config = dict(
    encoder_arch='convnext',
    model='contrastive image-text model',
    dataset='regions of photos with short descriptions (Visual Genome)',
    train_examples=101725,
    image_size=48,
    crop_scale_min=1,
    horizontal_flip=True,
    tokenizer='word',
    vocab_size=6471,
    loss='softmax',
    embed_dim=128,
    encoder_isotropic=False,
    encoder_norm='layernorm',
    encoder_activation='swiglu',
    encoder_mlp_ratio=3,
    encoder_inner_norm=False,
    encoder_patch_size=[2, 2],
    encoder_depths=[1, 1, 4, 1],
    encoder_widths=[96, 192, 384, 768],
    encoder_kernel_size=5,
    text_encoder_causal=True,
    text_encoder_width=256,
    text_encoder_layers=12,
    text_encoder_norm='layernorm',
    text_encoder_norm_position='pre',
    text_encoder_activation='swiglu',
    text_encoder_mlp_ratio=3,
    text_encoder_head_dim=64,
    text_encoder_fused_qkv=False,
    text_encoder_bias='all',
    text_encoder_qk_norm=False,
    text_encoder_parallel_block=False,
    text_encoder_inner_norm=False,
    text_encoder_positions='sincos',
    init='xavier_uniform',
    residual_init='none',
    optimizer='adam_atan2',
    learning_rate=0.00077,
    beta1=0.9,
    beta2=0.98,
    max_grad_norm=1.0,
    max_steps=14600,
    batch_size=256,
    epochs=36.7,
    lr_schedule='cosine',
    final_lr_fraction=0.05,
    warmup_steps=730,
    weight_decay=0.1,
)
Rows from block 8 of the text encoder of a small contrastive image-text model, named by matrix and row number. Rows with one number belong to one neuron. Each number is 500 + 40 x the weight over its row's rms, rounded and kept within 0 to 999. All counts start at 0. Numbers have three digits each.
After each neuron's rows are labels from the 100 texts, of 14848, where the neuron reaches its largest size: "tokens" is the input token at the peak. Only what is clearly more common there than usual is listed. The data: regions of photos with short descriptions (Visual Genome). In brackets: how many of the 100.
# gate: MLP gate (text_encoder.blocks.8.mlp.gate.weight, 768x256), inputs 192-255
# fc1: MLP up (text_encoder.blocks.8.mlp.fc1.weight, 768x256), inputs 192-255
# fc2: MLP down (text_encoder.blocks.8.mlp.fc2.weight, 256x768, transposed), outputs 192-255

gate.21:604447509475551439512469552478415479559452558488452512460465488516508426484457504454508572523480503560499488452496469523516469495590547507524506513472473558489534449488461486471478436551556573
fc1.21:618452520427473485487506607486508445466479452480510454418456458547454498506479491424507533472511471529588416515471527474525468505534526559543476504561545486479490519526487486553470487524530480
fc2.21:511523423498502512473462486507421531538499519450519518498486519456490599438424461471540479444522488514455533434567526503450474520511527589414571570475564549518486523480476443577525482526553490
tokens: "bag" (15); "of" (11); "laying" (8); "on" (7)

gate.164:498582476505496521532491507494529488450540521483504530458464527509455506527513486479573542540487493541561492514536509468543468470489524506448398440445486477567477572504415488425605441513521488
fc1.164:481470559527527527523526562506439517509546428539522455493467470455417522472478478421515531562449462482466442452538592539440424450565430496505496467536497538516473477428510550488437486464495495
fc2.164:490463419475547468565489531486418516538538546528500463500565497461551554472477421483497572473484473524468494498553546471432532542495519458525505423476508468598535483542504475476556495528441445
tokens: "brown" (38); "elephant" (10)

gate.407:582500469512511531414566522527485559511507516533516566526541475562441520567522478517504503512445508537410427501498495508462479572475487456538518488529525503486487515544480548455447536573478381
fc1.407:492470602469488508497497494458436474493508475505440501514527489487485483494498468553528478522517549428530456500451467522468467458477552432499499439485472523510501388505480473584445518482556467
fc2.407:468515485536513445486533512415549461469450453535491508470481499522555407441493538525570512537592552475522555539483488527496513427493540503490515468498535499566471472592464493512507548434568500
tokens: "red" (70); "uniform" (11)

gate.346:508444516529455461576505534466488458490479528553485464498487477522418443557501455473556561471512517526425472542456456527492443489544470432502517475516540555499525444502511420515480568521507554
fc1.346:471484524549514475535537478468526474513456486502522508452471491461465485510467562446491533533518538464497420516465527474521459460557481530524518465461517549475489451541514526506559474530442490
fc2.346:450515413563527473505458487477462465509496474541570551538482546525481432513476507584489473510490484521548496492498458450555505500527499562504506608493446461432527523367447561492533488476505478
tokens: "on" (8); "down" (7); "wearing" (7)

gate.574:541558505474491524484546472479490566541510478566527562467448498553422475525583522561546447506447474523440488454542496513577549491530531506465429565467534549489502505509481481488407511463549524
fc1.574:573438514486536485461552516473484483556472539477467545489466527461511505457557513520572504530521536556569460458579535587516518481557519442521499569481484533435495528497455462544495434474484453
fc2.574:501467506438518518460521439506525463566517549543551480485503543479429504474533474500552549540522462539437523497580410476511545483525445424439548472505557546466473486444516502466503531569516463
tokens: "on" (42); "white" (18)

gate.550:481532520495446520495521419472494536520556471543492592469460534525488492552532495553468546470447469504505410493495494489559491538535511441530487520550545542512564626450497548472513453498591500
fc1.550:528469540482503486431491492455517546548449443527472504493425497502452490546596544553557467498464506477444459491518562548541609460539532521495534503565497495465505503518522445475399466529524471
fc2.550:475497551482562555507546471482476526466537520474536467497483529489482396463549480476521576467536516506425409490522423411449427520496489472537512559542498594454506497457513457486547486479486592
tokens: "tail" (33); "green" (24)

gate.391:545500508520510555483534536437510522554471473581453611485461545522471585554514538513496507539442490510535498465487474476549507473533487470437480490450578479548496531452494554488484512489520485
fc1.391:480516549536443513443509473477504449475532511461511522449478511548507503475553540597503537543538483502526452466503362543538551547463495442559509518531547471440443556548524547520490442538517422
fc2.391:443501528495470529504574543501461532474476474532502466483495423490476556466552545482476557523450457501532519512500551518552500541571475505580443513458506547528469529473525484521571505499493576
tokens: "tree" (13); "trees" (12)

gate.507:514548498490524479486528455507479501481455485525497505517488584499488496547539505507545535549420474464470511438506452538534505444553567435516439443545519560437549485521484555511447448503538501
fc1.507:491533479439523524474488508527503541494466549468498526512542540458480491542532523460485545478496517473475492459465556491444574524453555561611535535483442488491546584522451458450538471533516478
fc2.507:517493501441487552487572491491460461474424490530468484585589426553550568496509491525505572493454484515519564496442536396478572472541517429517533429532498443542496478525565449486504500530457497
tokens: "in" (13); "grass" (11); "sheep" (9)

gate.86:448501495511470497435525459537492450514521570489456519484451443497544492501509568549503585512532486470443458470489422513477456416479490460549518415524579496488555452481537494489465536487466427
fc1.86:440523519482480511416547404536519472551497558527505502501497529456513499544471493523488482460482516548424558475479552476425440520453439512501467389508503467522526380448547535485406506503488447
fc2.86:526510549505451535458485510468476503605527500546543445432540464532517502442586428516439581486511409575447510475520482462466501505536495491509516427447466504484494546440519443461532553498569548
tokens: "orange" (36); "of" (10)

gate.277:504605517515404527468510484505503529443535506553479570483563448569538488512459511570516451453466561540478459554492480421536504554497501517434471504463522519506481565480492471516589493469502433
fc1.277:512402469502509465474473527461500491501521422475474519459441482464492474463521428532544532519521497396524492500464465548500508484540559535528513550499503500551512447424470507458444529425537510
fc2.277:497476510558428516483491515503530479529526475525421450465460484453473568539505552504546555473496534510566461509487521529497551430527501448471492514535488447528571552565476440473526506525461555
tokens: "<end>" (48); "street" (17)

gate.116:539497503449458519553510462453488545464547488477492488450505456493530506482474469535498517553456480494471504530494512456572524511487484531483473520520466501455554424491444465487528532523496523
fc1.116:478464478477478515570464526490471548538515480530509475490478549458501537496559539497510544521498499499538509441551511435535589462557495515472483501581531461407503537497474442539499544496530423
fc2.116:497555502485547522494553374500492520430488505530515464544532554553455523495484454522520473455453430472473509518501499518528491505443470467469473466518502478460528533552475549425456507478436541
tokens: "in" (17); "and" (14); "wearing" (8); "fence" (7)

gate.317:509473540520523478546558523458435467475512538558557526540496502509515500487415526451469448484479496462561542540517475579501464534494455492536519452513546497452470524475495446452503557577547511
fc1.317:471513439517524518493475528590504475530544536526527460478481525511545478450511540514428477477476450439495436554536561576499536503449468471467506560528537470548536472507548439426539469488484500
fc2.317:492557492449457483450542509458456482482460522524514562471424470476523519497508448461473514494511535497464587443542520496542489541470530463514491522475498507443478452576499460452506548582573444
tokens: "bowl" (13)

gate.557:501472453443498475522486461513467571527512572416523488483457437580448588477580426449475533557454525534435412527486495505551517488444494522459465531525496585442509525536485458539501488570457535
fc1.557:449521532509503497513498487473520515485467494512457531584531570431459525441584517523465489472459481584532463529523513506483515526487523499525500479490525466461594446443529565520462445567473525
fc2.557:445423516449475499491513490446499440464504464557515491505533469509483506503582487498481539553473423447485477494452446517530462510577532370502586439578512483454498456474540520505455506515487486
tokens: "bench" (83)

gate.376:472518533450530432505524509533520500496519503490537563489526442515535445483506465530525482553423429452512395563515437442519454466481496426466484510505542464516536475547475503536494542587518463
fc1.376:501514436444515508497480566510513485498468522501441520458455517491504535547528544506534538491501423460549540482504464472478423576489521489471543521559508482480473554512487511446513516550567508
fc2.376:534571483504404550524526546486459525441506475542522506479485543503397512524491533567502515488529512494513539517480521466553491519511456568482491510451466537523448522473520445561569501456501440
tokens: "blue" (51)

gate.765:592560545455452472495509477605413483506498476492555522481472464560470542520528484544482517536461457490464472463535485430561466504582499428407482428509514518470531480451486587531463469602549431
fc1.765:506471469563531485448460518452512480526523506517438484499538482470541446548461563476470468536520523515548515509496503509500528448451470547509536551482449492487560558512535496515519505476524481
fc2.765:506615467434498466516534452499499568512474543488532542485454551520519428514506539486538471534469546448546533570501504546559462528459507487540442555516551467498477527521497509532546493558479451
tokens: "in" (15); "on" (13); "shoes" (7)

gate.274:537534495448466549456523562514509569469510549445508513533478502565405603476516466461429508482489514553448477540474501499477466539480503503470507482506560537551532456456537530545534465574467450
fc1.274:544505437541437611526544417424492538514464477492575497493447468590567450510529522543479539453480501501480506564518423465518576482461475547473483512460444480584497433515548435513489479469541551
fc2.274:456467495513514514533477468470583575488571546465476560439489546444481541506550562506478477473521560509470475502444474512481447505486484491517480546507488591518483572570464494468512456476464503
tokens: "bowl" (15); "laying" (13); "stove" (7)

gate.650:508550431458487504500507449471439587485506519479467512500459527513433505446527480451572582489449492515508472527507509500526465496482581437543466462514440497487558496499420511450548419547527531
fc1.650:516507516471477446497512564513533473481544569507525501422501482488516412481435511429487427503553498581557566459533521551457575473503556528443522498488488469508479515566435447537493520558562527
fc2.650:514450490450508526556474558499462518461493503504473458533541514509504467564541551547565563498430522443519505510533513527437518453545497495522425469495494494503518463480522524505503377481536549
tokens: "brown" (47); "wooden" (13)

gate.330:514499483498574456570532538516463535556440497573502506491461513501445417431435548553517524566462450478538534445497515464496518565524482444497458491482513465529524432482480510487488525583474574
fc1.330:485465485533532522483509462459504436500462559503476456541494516481557510540457533474515425534471557554533546540429489543519438449460541528507502493477441460515537463557493502503511522522486547
fc2.330:486463454505487480534491521470457542608538511467450461494487500554488499460491465540575585463440448539558463482494511511483489455464506522533528537427525471535514526475555453437527487471552502
tokens: "white" (75)

gate.315:474446502550409421426563426543578526496503499469448473567485460532406542490515512540471427463512551563474517507537468510512449486459477490528472459484473547553546545470556482503535480543468487
fc1.315:578469545522489570455513479479479435459459538446504535469446478459499464472385479472501528507508473497592516498419433494484557479521554450496452494477461463512500498516549449517486530505469527
fc2.315:494497519421496506484440496495477565430526513534570450522461515514403529458500513461493531451527528455457563503454469454513535483499544512541489432482542500469492526465490470443490470513528418
tokens: "tail" (19); "bench" (18); "wheel" (11)

gate.418:505456481462517535440534546483437450525527535522535494476518430475572489401543402501517556513431404532452515539549526516526529490517511488476445385491493481497523532468517558454491556520507452
fc1.418:471536463485501521444562544498432533540490495514538536455457444490530527480534532488518500502454479528433498490547527534508542480517504507437444520493540502504511529463498533500454503472536445
fc2.418:522453547474513546449441503481513537524523474525544455484524560471494566502549446472507486458466467521471454508522586497489445554515487517471534502503562597508453460482481501486434507404494502
tokens: "of" (20); "the" (13); "on" (7)

gate.421:478471513479484507440535517505497527455537504504490482505498542543499508507517418523573535586519552493514535484473488435466536533530484473520502542436450471568448514496511500413526460482456483
fc1.421:568587479488547526541465515525467483490487443548522534507501492489516427572537551516425479456535536490505518527559451553479503551457512483484445493548484410474473554613552473581531536538498483
fc2.421:458465445486490563482478525460507555436489572458531457443448486461466447453509476543447559555518509498413495518461511525597592458530459555508489545595485495499572416467462464485556537444486427
tokens: "blue" (29); "playing" (22)

gate.530:530511525490500428505496530466511473446495540472422476493500497468548508504548498515486516538543467491416525544543384552487508475537477467494481478468503530530465473445522537468485482537524466
fc1.530:501552481516477536532503503459455497468467454490520578554490499540417502521459495537512436555491513410476510523434579510537524505577499527484488559507476500485527412572479503536492482499502544
fc2.530:482549404503505510492536387519469525478479474458502541506454530454512452438467529474503507533522490516493545541494492581522535529439489632410539463508544544480463502533513479481524488468495505
tokens: "in" (21); "on" (19); "of" (9)

gate.459:548587542550520559470549479488422557510443448497506542484533504538539549512446475409459564513480456439492455480540468511543512478576478525481507474470555545482438480474532490507505473471491503
fc1.459:505382523542506519438477532414513456525524478525464485517431467465463489482553501517525479513538539569510509500426486531472515491507511487525561484585473442542533465408545492522509530457586514
fc2.459:442546474559495490511525451483528496524563575492492556469448449477495550521547559461501519569459504549517433536478515471501495436466520516463407541484531460479555593527476477443582498542517527
tokens: "<end>" (56); "pole" (18)

gate.172:482485470473447488451515508521501424520518566436483561429495488519527482479515437467503490562504481545475447483480511518468499402514525440395488453469541447497569483564478552505449533490534451
fc1.172:523469483451468509566433501501514465519433514531553516441556545506445509528470470520521475497481513520524446499486521561537428461551518466546527556468451525441495460534481499530534528441482538
fc2.172:546526525461579492497554500535477550468446492535543516541461526496508420476451489465473443584505534445470552454445471458522462495466536523488434447477530487530516448540465547539437445531443462
tokens: "bowl" (9); "standing" (7); "plate" (7)

gate.749:538434476428496470520514502511497482551498516542564451590507551517506436479587385498549484479473464544403491472541524498507441528467585468513472479534464484573531551533556518468494474538542517
fc1.749:562502507509470563517473512538492556488533478456506466528441494490586473496478491549532506549464410486547482505510476577456613466525511438488546493518493515457446577477487557425433526507521538
fc2.749:512525503548484483397471545483463500513562498519467452466548478492490478513535529541556521512434535499478483464516463534509544500460529497461478481421532463529527526487559556539519463477515528
tokens: "of" (17)

gate.296:508529542436549510473517499524451504515446511493553496564465491570429493491455479527461571503419516482464490527454510503552477545501433492475479476445532510461531441522497509491559497519440462
fc1.296:528439549514532514445528465528497478473467436503495514547467518473513520459550419567499485489484492459511425452501538522441525522518476514494500541561531474535510525570502575532462429540411466
fc2.296:520424501497510451548493480493524507473479463469454559448455486488541512559482546494560517509548447462491524474500532482443517484580451491525509448614471535486487464554476501484466438511552502
tokens: "brown" (13)

gate.350:433501518486539491464523446449495469511485581508475449533504548506470465555467438461450587567446556456475497506521617511483509569446501487485535557505463506421456453565501494488519459548526502
fc1.350:506545427454475527576527481540495528517516513529562481536412541429466542470448510506520525576553549500553500479488513582529469455430460527468526571427544433381489527498492551502492524508471554
fc2.350:563490456536519471522428475539548568541581513464572499573573451566524514566463445550469472473477513484476514469563524433479450531425502482513463465518526519495502475477509481528441537564491517
tokens: "of" (48); "wearing" (22); "has" (8); "motorcycle" (8)

gate.9:592541513486535533504485513483405543501454551463478526460479529577515511519471537455475522478501500495485502524525465498557522458528475541486470504456495453464495499446505538517539469558472407
fc1.9:441499484455480511431479509512464491476549490533472461510451516473517527484506474417499485567518414504540518509542628540506498519528503527474532482532440550512476485515548563516495461523501471
fc2.9:465539451504559474497586446549519513449454526560520499572453494474449472454509489529477492466522476529474527487541493550439474548468532533536496399466542536511524457523533524485449524552513522
tokens: "bowl" (21); "chocolate" (8); "jacket" (7)

gate.613:528456505473526490410545449547549386509460458456527502565540469524507566462492467529506518494484441563475478494534440434412503517488520442443483411572531498546478456622538533547478528532503559
fc1.613:505495501533429497437509547534497465522515459539544463477493510509483458511528436485469509471516483532439454539536409513409529516502452487481560485556500515535531495556490465483446573466493474
fc2.613:490540551510524512518442456481558490469500543482444515442562504573475454513569410459459498490481487501483486467522416463526516552506536488548500574455505455548500583468513503463535460493505562
tokens: "orange" (65); "on" (12); "the" (11)

gate.138:461436519463486508506561489505576511479576478586482520481476541485457548522519466508419547490404492543451447514467461549483454524530454391470474505530517573455507496502432539447476559499485532
fc1.138:569499531442448517486472449503468458503483509522530492511485536483508485484546468578511536497541419485512541456476429454379537528486564484499538455491478487503520570516468507464477469464517582
fc2.138:555500505541558536468526535495521536472466457582458534511526482527469519528484460550463492547496481478517479486484484469569512535486514502504485507451564481485456502394538533440535524497531508
tokens: "tail" (33)

gate.7:494486539494535456466475499503500502597492462472452534480480499470493587495513501533525490496478480540463479535564516529497570501497529523492525554484512536563512498565578455564486460476564519
fc1.7:435457526474509469542458470523485523561540576497460468450504547526553502533474428506503465444515510481476537454496440592558502491464484508520490550479494479472478439507496522497512490498482439
fc2.7:452524547455558479586569467497476467474516504509510516491418430556530508505527411497459492468542518607503505528463526516483512566494465548501504518495518526451481603501547494519507520496443490
tokens: "rocks" (13); "bird" (10); "giraffe" (8)

gate.46:467477407473470458475529483491485451531549512543521498485439492531510486421520508488519538553396391505496511557554518515517472504537472505477442465601489513469546486575430521471466501501580516
fc1.46:535519492443502410521438527483583533569447497487433498461571474498485450512426467492557505449490466567487539475560484519490514469441509516485452519468454448502509541523508480446531524556487536
fc2.46:533547425589466546405605504473454520488515457485427505500452502492495592515478499480530592491468481478525512540493539502499552495530491510454534512478602472506486508448467478555514494513513534
tokens: "in" (52)

gate.596:556493480516532541489549494530470542575490483491551477547478468559452540480468476465501547481480502474553503519466501463515513504453547433478466500463552440539565444507515478507493493521398472
fc1.596:489560552478522487560524550584394551493452474486505539492495461522511430517465535504594511462529536452521533499483565535524520509463450422500532485519483525497469537486534412502538522518518492
fc2.596:516514459518531447468471475510537512471490494458484498505517529506533455485500490459589475441550474491560494598549477511464534489466460478460504411576519467525430452486446495522503526438440501
tokens: "red" (57); "water" (10)

gate.23:502509532477579507431509467528538509487476507460528478524542528507494448452512417498492521461494532544491505511496558503486484525421616469505512449446456479557573401477487538539459443481474499
fc1.23:544514463472403459596445515458482477550448527515467544511473497515425463523441554526506504538501493471538467482473499519557521496576424492508548501472551510516486562480462469463532480484547584
fc2.23:471582514458498522464604477479521494414477492448493455548516513447534440524411565485571502534441534472530498552506568552507507449495508515471462456520499530549483469594492436478429511457470540
tokens: "of" (22); "the" (16); "paper" (9)

gate.283:592512529532453494426591580482568500470508533525413572478477557459429464553546520540481462408511554510466461526575446540517517538456477506517408495538625466511524563536542527514502493517481424
fc1.283:523446515479533442527475460516495481507482457464457480581505490552457547515478377531601478536486524476531508454433435443483484520504477512405485537487483499548450426531442519474464578451503565
fc2.283:482442483525524555497568461477473508460562470589498465540477545534491501514516555495446444537508532506523490492503490502531578479505563500482478555509506452516475475486523494458535531460518509
tokens: "on" (13); "sign" (8); "in" (7)

gate.368:556608544504455514495486471540478553501407538502510556532478511563385539528556542499446518493474519510483482527517442576490519569483530476491481525452533504467528525504492516457468486581458488
fc1.368:540528545516497513514506460409454504490522465554546475503527525486500452567451540465527466492531505460488515449479578432438500465567479490423506503551490475489477399536504425542444504438530566
fc2.368:572567541479447565491526478468530541555539511518468513489462541550481475559476510521533521464429485459471500487553521469426500433505487546398445518486523494482503507584424524491490474479487561
tokens: "bench" (10); "car" (9)

gate.478:505443450447494462521493489482530566520594527466493548506495494539508507493569399461553467563514452535527513488500485485448496483430600448453457434465495463598492486544510437454492458528529504
fc1.478:500529575456532467528483470566488502441510555463528564484485504470488494522545591520448419519518565417486490480498498607504488481472563458509484514431506516491524506571464495500434536552495508
fc2.478:543492562446569520498475494512487509562467504468528456530585543481537488484441452488515450473482488582491450475516565552438478512523481441477528543504474536579449517577465495521413483568480509
tokens: "<end>" (37)

gate.66:529532470495501499525531477444528490470582538503500475484479495521525457433523474525528576453441504538516413586482472487524464472521487424487424532521517493528559498567450450482462506522529548
fc1.66:464438488502543482531544469540476513485438528513620464562568520447492517523524501542419564454528488534495547446448480486510496497556488442530475517573509463455555513480447550458472519567546475
fc2.66:467484448461431504523496492427591462523499587496458520508534498508508471555484476548546510447539537480524462551548446587472491451543523495594520521520525436542503477572524521500500513553473478
tokens: "white" (37); "<end>" (29)

gate.712:505492533538467553497472498506472516519542506494450443543514515497503459423539470487482546527484483448496489528515504483554425597443485496453480475431528473531468427474466424455500513503507545
fc1.712:483526435513448552509503553571577426473524458539465509539584478515497524533529551523478501471478502515447446527427554446586463515475554494437461492468518461541469423545443508491513509527533555
fc2.712:463441459520557582513501565469494462458532461562459456534451517498548460498519487523427493477512479467444495467465466494478541484507496528537476506418537535447469490505511469479534554535481544
tokens: "leaves" (26); "collar" (13); "on" (9)

gate.249:505494544521469503521475480522473554512566468535529449438459448499461491476442442494475506473503498445539483525448568521520460543492482524486458492500507473566526520528486522455494524486472475
fc1.249:531523457505516526426505582512544511559454512540422488472528592515452548524465476468455571498509557469472471490491578607537501414513484459484519457588441447497510507519502514516530468422554479
fc2.249:442505418523502519549510471500549527483551560461539439525516516478463511549529464530474585514480539474442496454514547497520521514511522514468461487478550514578562465491528519457482506527534536
tokens: "of" (95)

gate.513:538576517463506456495547510563435515499457493462485523440504454520518498501495498525569461547384484478509486516603472510541505516497486417398405542515559496483521526447444539510432536565501470
fc1.513:455483548548439505417510495504502450499526461528494493458498539449474468495493623588427464478498545561570509503469472586554476551502488559500501504480517428457447501518459521514512608473540496
fc2.513:479520550530451459515472532490518491490520493461434456460557502480442511577456570489513554470456494505554453534494497585599405499542455425508519498548552441483533525508548463534514543527504503
tokens: "on" (16); "the" (13)

gate.54:526469537547525537580522478492474482497491515533523523492494423500555532558411517479498529577483484502454467504500493462519498458500524495405524403522494461575512430551520528531472525491521463
fc1.54:481552482516560502522548492555520573494441550520442524541469515487502504486488432496571522451514485448581497532468480479490553615501575491508502526498535513614539498449495475544526473577450554
fc2.54:463470542479417520454451542503457488529477535542497505496518525488488485514530584500503528439586477490548575510495451523536533463536460455592462526452423432466500469447518528490521526476509463
tokens: "in" (27); "of" (9); "stop" (8)

gate.226:516526505492523531428496526512470511536504524463507484527494501433540397493430457479520539465460464522505474470592495472564514508457549452481520576587509485499534546463481523522472464477516478
fc1.226:625484412491480484493525522531536576445491399512538569470471554530464504483538514457579517488502512484547539508555526605492468494508483504513456557525516458494510544523523485458486479480529494
fc2.226:525505577543425551471552523508579430499523450568524505470556558499500449558498473479425500464472503479505531498491432460549545504563431466461436493555474493557531491466514461456547576522507497
tokens: "of" (32); "the" (11)

gate.392:519522441514499502491530586506505486485509502512483549496515455521475528523496563515564497471514533471558538505541459576534405461497529450528490438415554393499525547522522502493482522567588398
fc1.392:438478528517460560494495520501502556543531520500519499532459502448502494494494442498446534483517503474386478531475556416487520521450485521487534485502512548534511511493532472507532500459406515
fc2.392:496482482475479502495518540498548537534487509450471532485556493556471430545517434562543524464495430513413496537545501495497503475462530516484484497445506525510472530582498517479560479475571509
tokens: "tree" (7)

gate.714:516516535513478510431526481442448500501503498454543516538471456567561516443560450447535457548496498586528526456531505462479572474432482489396516427462517488560494432511494500495466505487483500
fc1.714:438505526431536439469430507517522487534527534470406481465526567479518515441512512568536517550516534468496528417459451470446527440510556435516499548477448500430512528434503413492523537477544486
fc2.714:420594568509505541459545467525493507497505462573484530561514548471473469457437589507489541434482425509506525464451515563421501496510527566482480486476437515438535452572451532524489524532510524
tokens: "in" (18); "the" (15); "walking" (14)

gate.708:571521483525407510499536539463486496495535516508533571430507519493511499551511466453524470516513555602444483515537515530474502490464488546453498418479505420520543521475507498497456543463541453
fc1.708:435506472439534537490488431530563507517408491499503502502541478486579556445551417470548520479501452498470454558505534488482522477454469501498536542469548506501465511535522442492532472540508581
fc2.708:562512523522523446430510575506511526447456478445483511542473468543496570497499523502554539510550433537489474527480508432537543530470533465483505443447477522521493506442469519523544507494576466
tokens: "tree" (22); "of" (18); "in" (13)

gate.44:493480483558505536524482607531483524471455542531495485552535557448436558569489456544469448465446536474463436508566382539522567575533451482530448500466540469602477407519575454540477470426503526
fc1.44:477468486473458483550436497592441517519473560474475458474445428567456530530536500553494487520559517542512497472463530521508502473592492496442489506417522481491505567515497502469506455475431579
fc2.44:561529438454568426465515463420494534474490539422521539441514532510566506575535465484508471447533438558541503580532476466555474492573470446521499533556596501458478485457450453454491489510482554
tokens: "tail" (57); "stop" (25)

gate.436:568462599461532482496553555460505512498553519525482503443495462494547436438529425503477508471545550475445511534477489519486517464456565498451480452509551485565506428530494545516476507477414482
fc1.436:511485567476496583465539426529516504435485509511582538530485442461538399523513521452487505477527498473500541548514545472475481511504540483438487472409558484544486478547467517462530522523492506
fc2.436:563438477476548544527439569497507473570551575545466480407519465503537472487521467517439489546510457529545505433561542530480513497507473522498518561533527493501541567424487423513499503488547413
tokens: "<end>" (34); "white" (10); "front" (7)

gate.15:463601574523556438480483478570469463455478477496463550486564529511538514472465523479463484593479505488563478485519512502536523409531526474462486475481475478467498457532459567464485507510509462
fc1.15:489483496512525454513476550488497470507495608504507475469535554479539545516517532481423542517552506494520540479519456504452399582466525465563505463504540502499485471495557507512496480451496445
fc2.15:485539554483545481538544550417542532413490520500523494491442517514507471463426475477537452496527524556441564568493514453494473551507405558495478515536453560493437419538508461572520509478471435
tokens: "blue" (11); "in" (8); "on" (7)

gate.505:439480519450493483499501461477500437471487513478500477501445434451557510498540538573561474481432489447516476481567449552516554477501559461548489487461468552547484502444503491571484548448505504
fc1.505:499453500441516447482545563510476472497542532458537548447434436480515568457403586513464491544494527472514583465557454523443539515486561432512527560476533487513462537507441469530446535489457507
fc2.505:558537498517446507462471468471542475452516501532495490513423510511579525457470442502501521532539438467465441459539566457510431450566556491403432411551506454474516553448457527534533465539418502
tokens: "<end>" (31); "street" (18); "man" (10)

gate.520:526493502420448496528509502551520550500543579493443513460474488493472557427508533439476498525479494526466427519470462507549548486509506537532514493463505565493514522484494404492462546504486546
fc1.520:468540542474508502530530494572478575435549545431453489495525471464563449476511583478511456474567510440476581463498403480525513479412523486552503487422458512488491506482511488475562526474465443
fc2.520:599502503447571470500489593592419569480469522508596475597495493442451547512498564548522501507526463557503539428537542477523484572492441472484488464486464460516496546528534551529494472547490450
tokens: "bench" (19); "on" (12)

gate.405:508502515513521523527473420560460482527455501438577489496567437522591516489422492522452545552422489484439415482494553370502565491496505495447493474568507527507521438567521461510520484490429514
fc1.405:533454490573521559444518471538504570566485523530545475550496545521542462504479481443450590463515495487563474505433543547498511550473454541455480522488488460524521500507523471500513465524445571
fc2.405:470509550462490443439504547423468507538575539515476491442539550530565542492510507501502536469480479533501523546546529539459486465524541437498507481536485510417521485506483469423519491470544440
tokens: "on" (15); "in" (13); "of" (12)

gate.345:534502559613540471498483445462478514508480450542529476527488508511503412571415491511511480543514466509507538528426480484557535519503477441517501516479466479540522461533556505549515488478461525
fc1.345:477565569582604528533489517512498505503437446518562553505458446516532488497514501498564491521468509524525565529553497477530517505516452499577459567468452469503508508519518433495511589515488520
fc2.345:519526467439486494448505436516520432497508517467485496463532498559547496498518452509528491547534403512548474468463453472503477490495556449505521558433536435475492463519488483546435470482533519
tokens: "<end>" (62); "on" (7)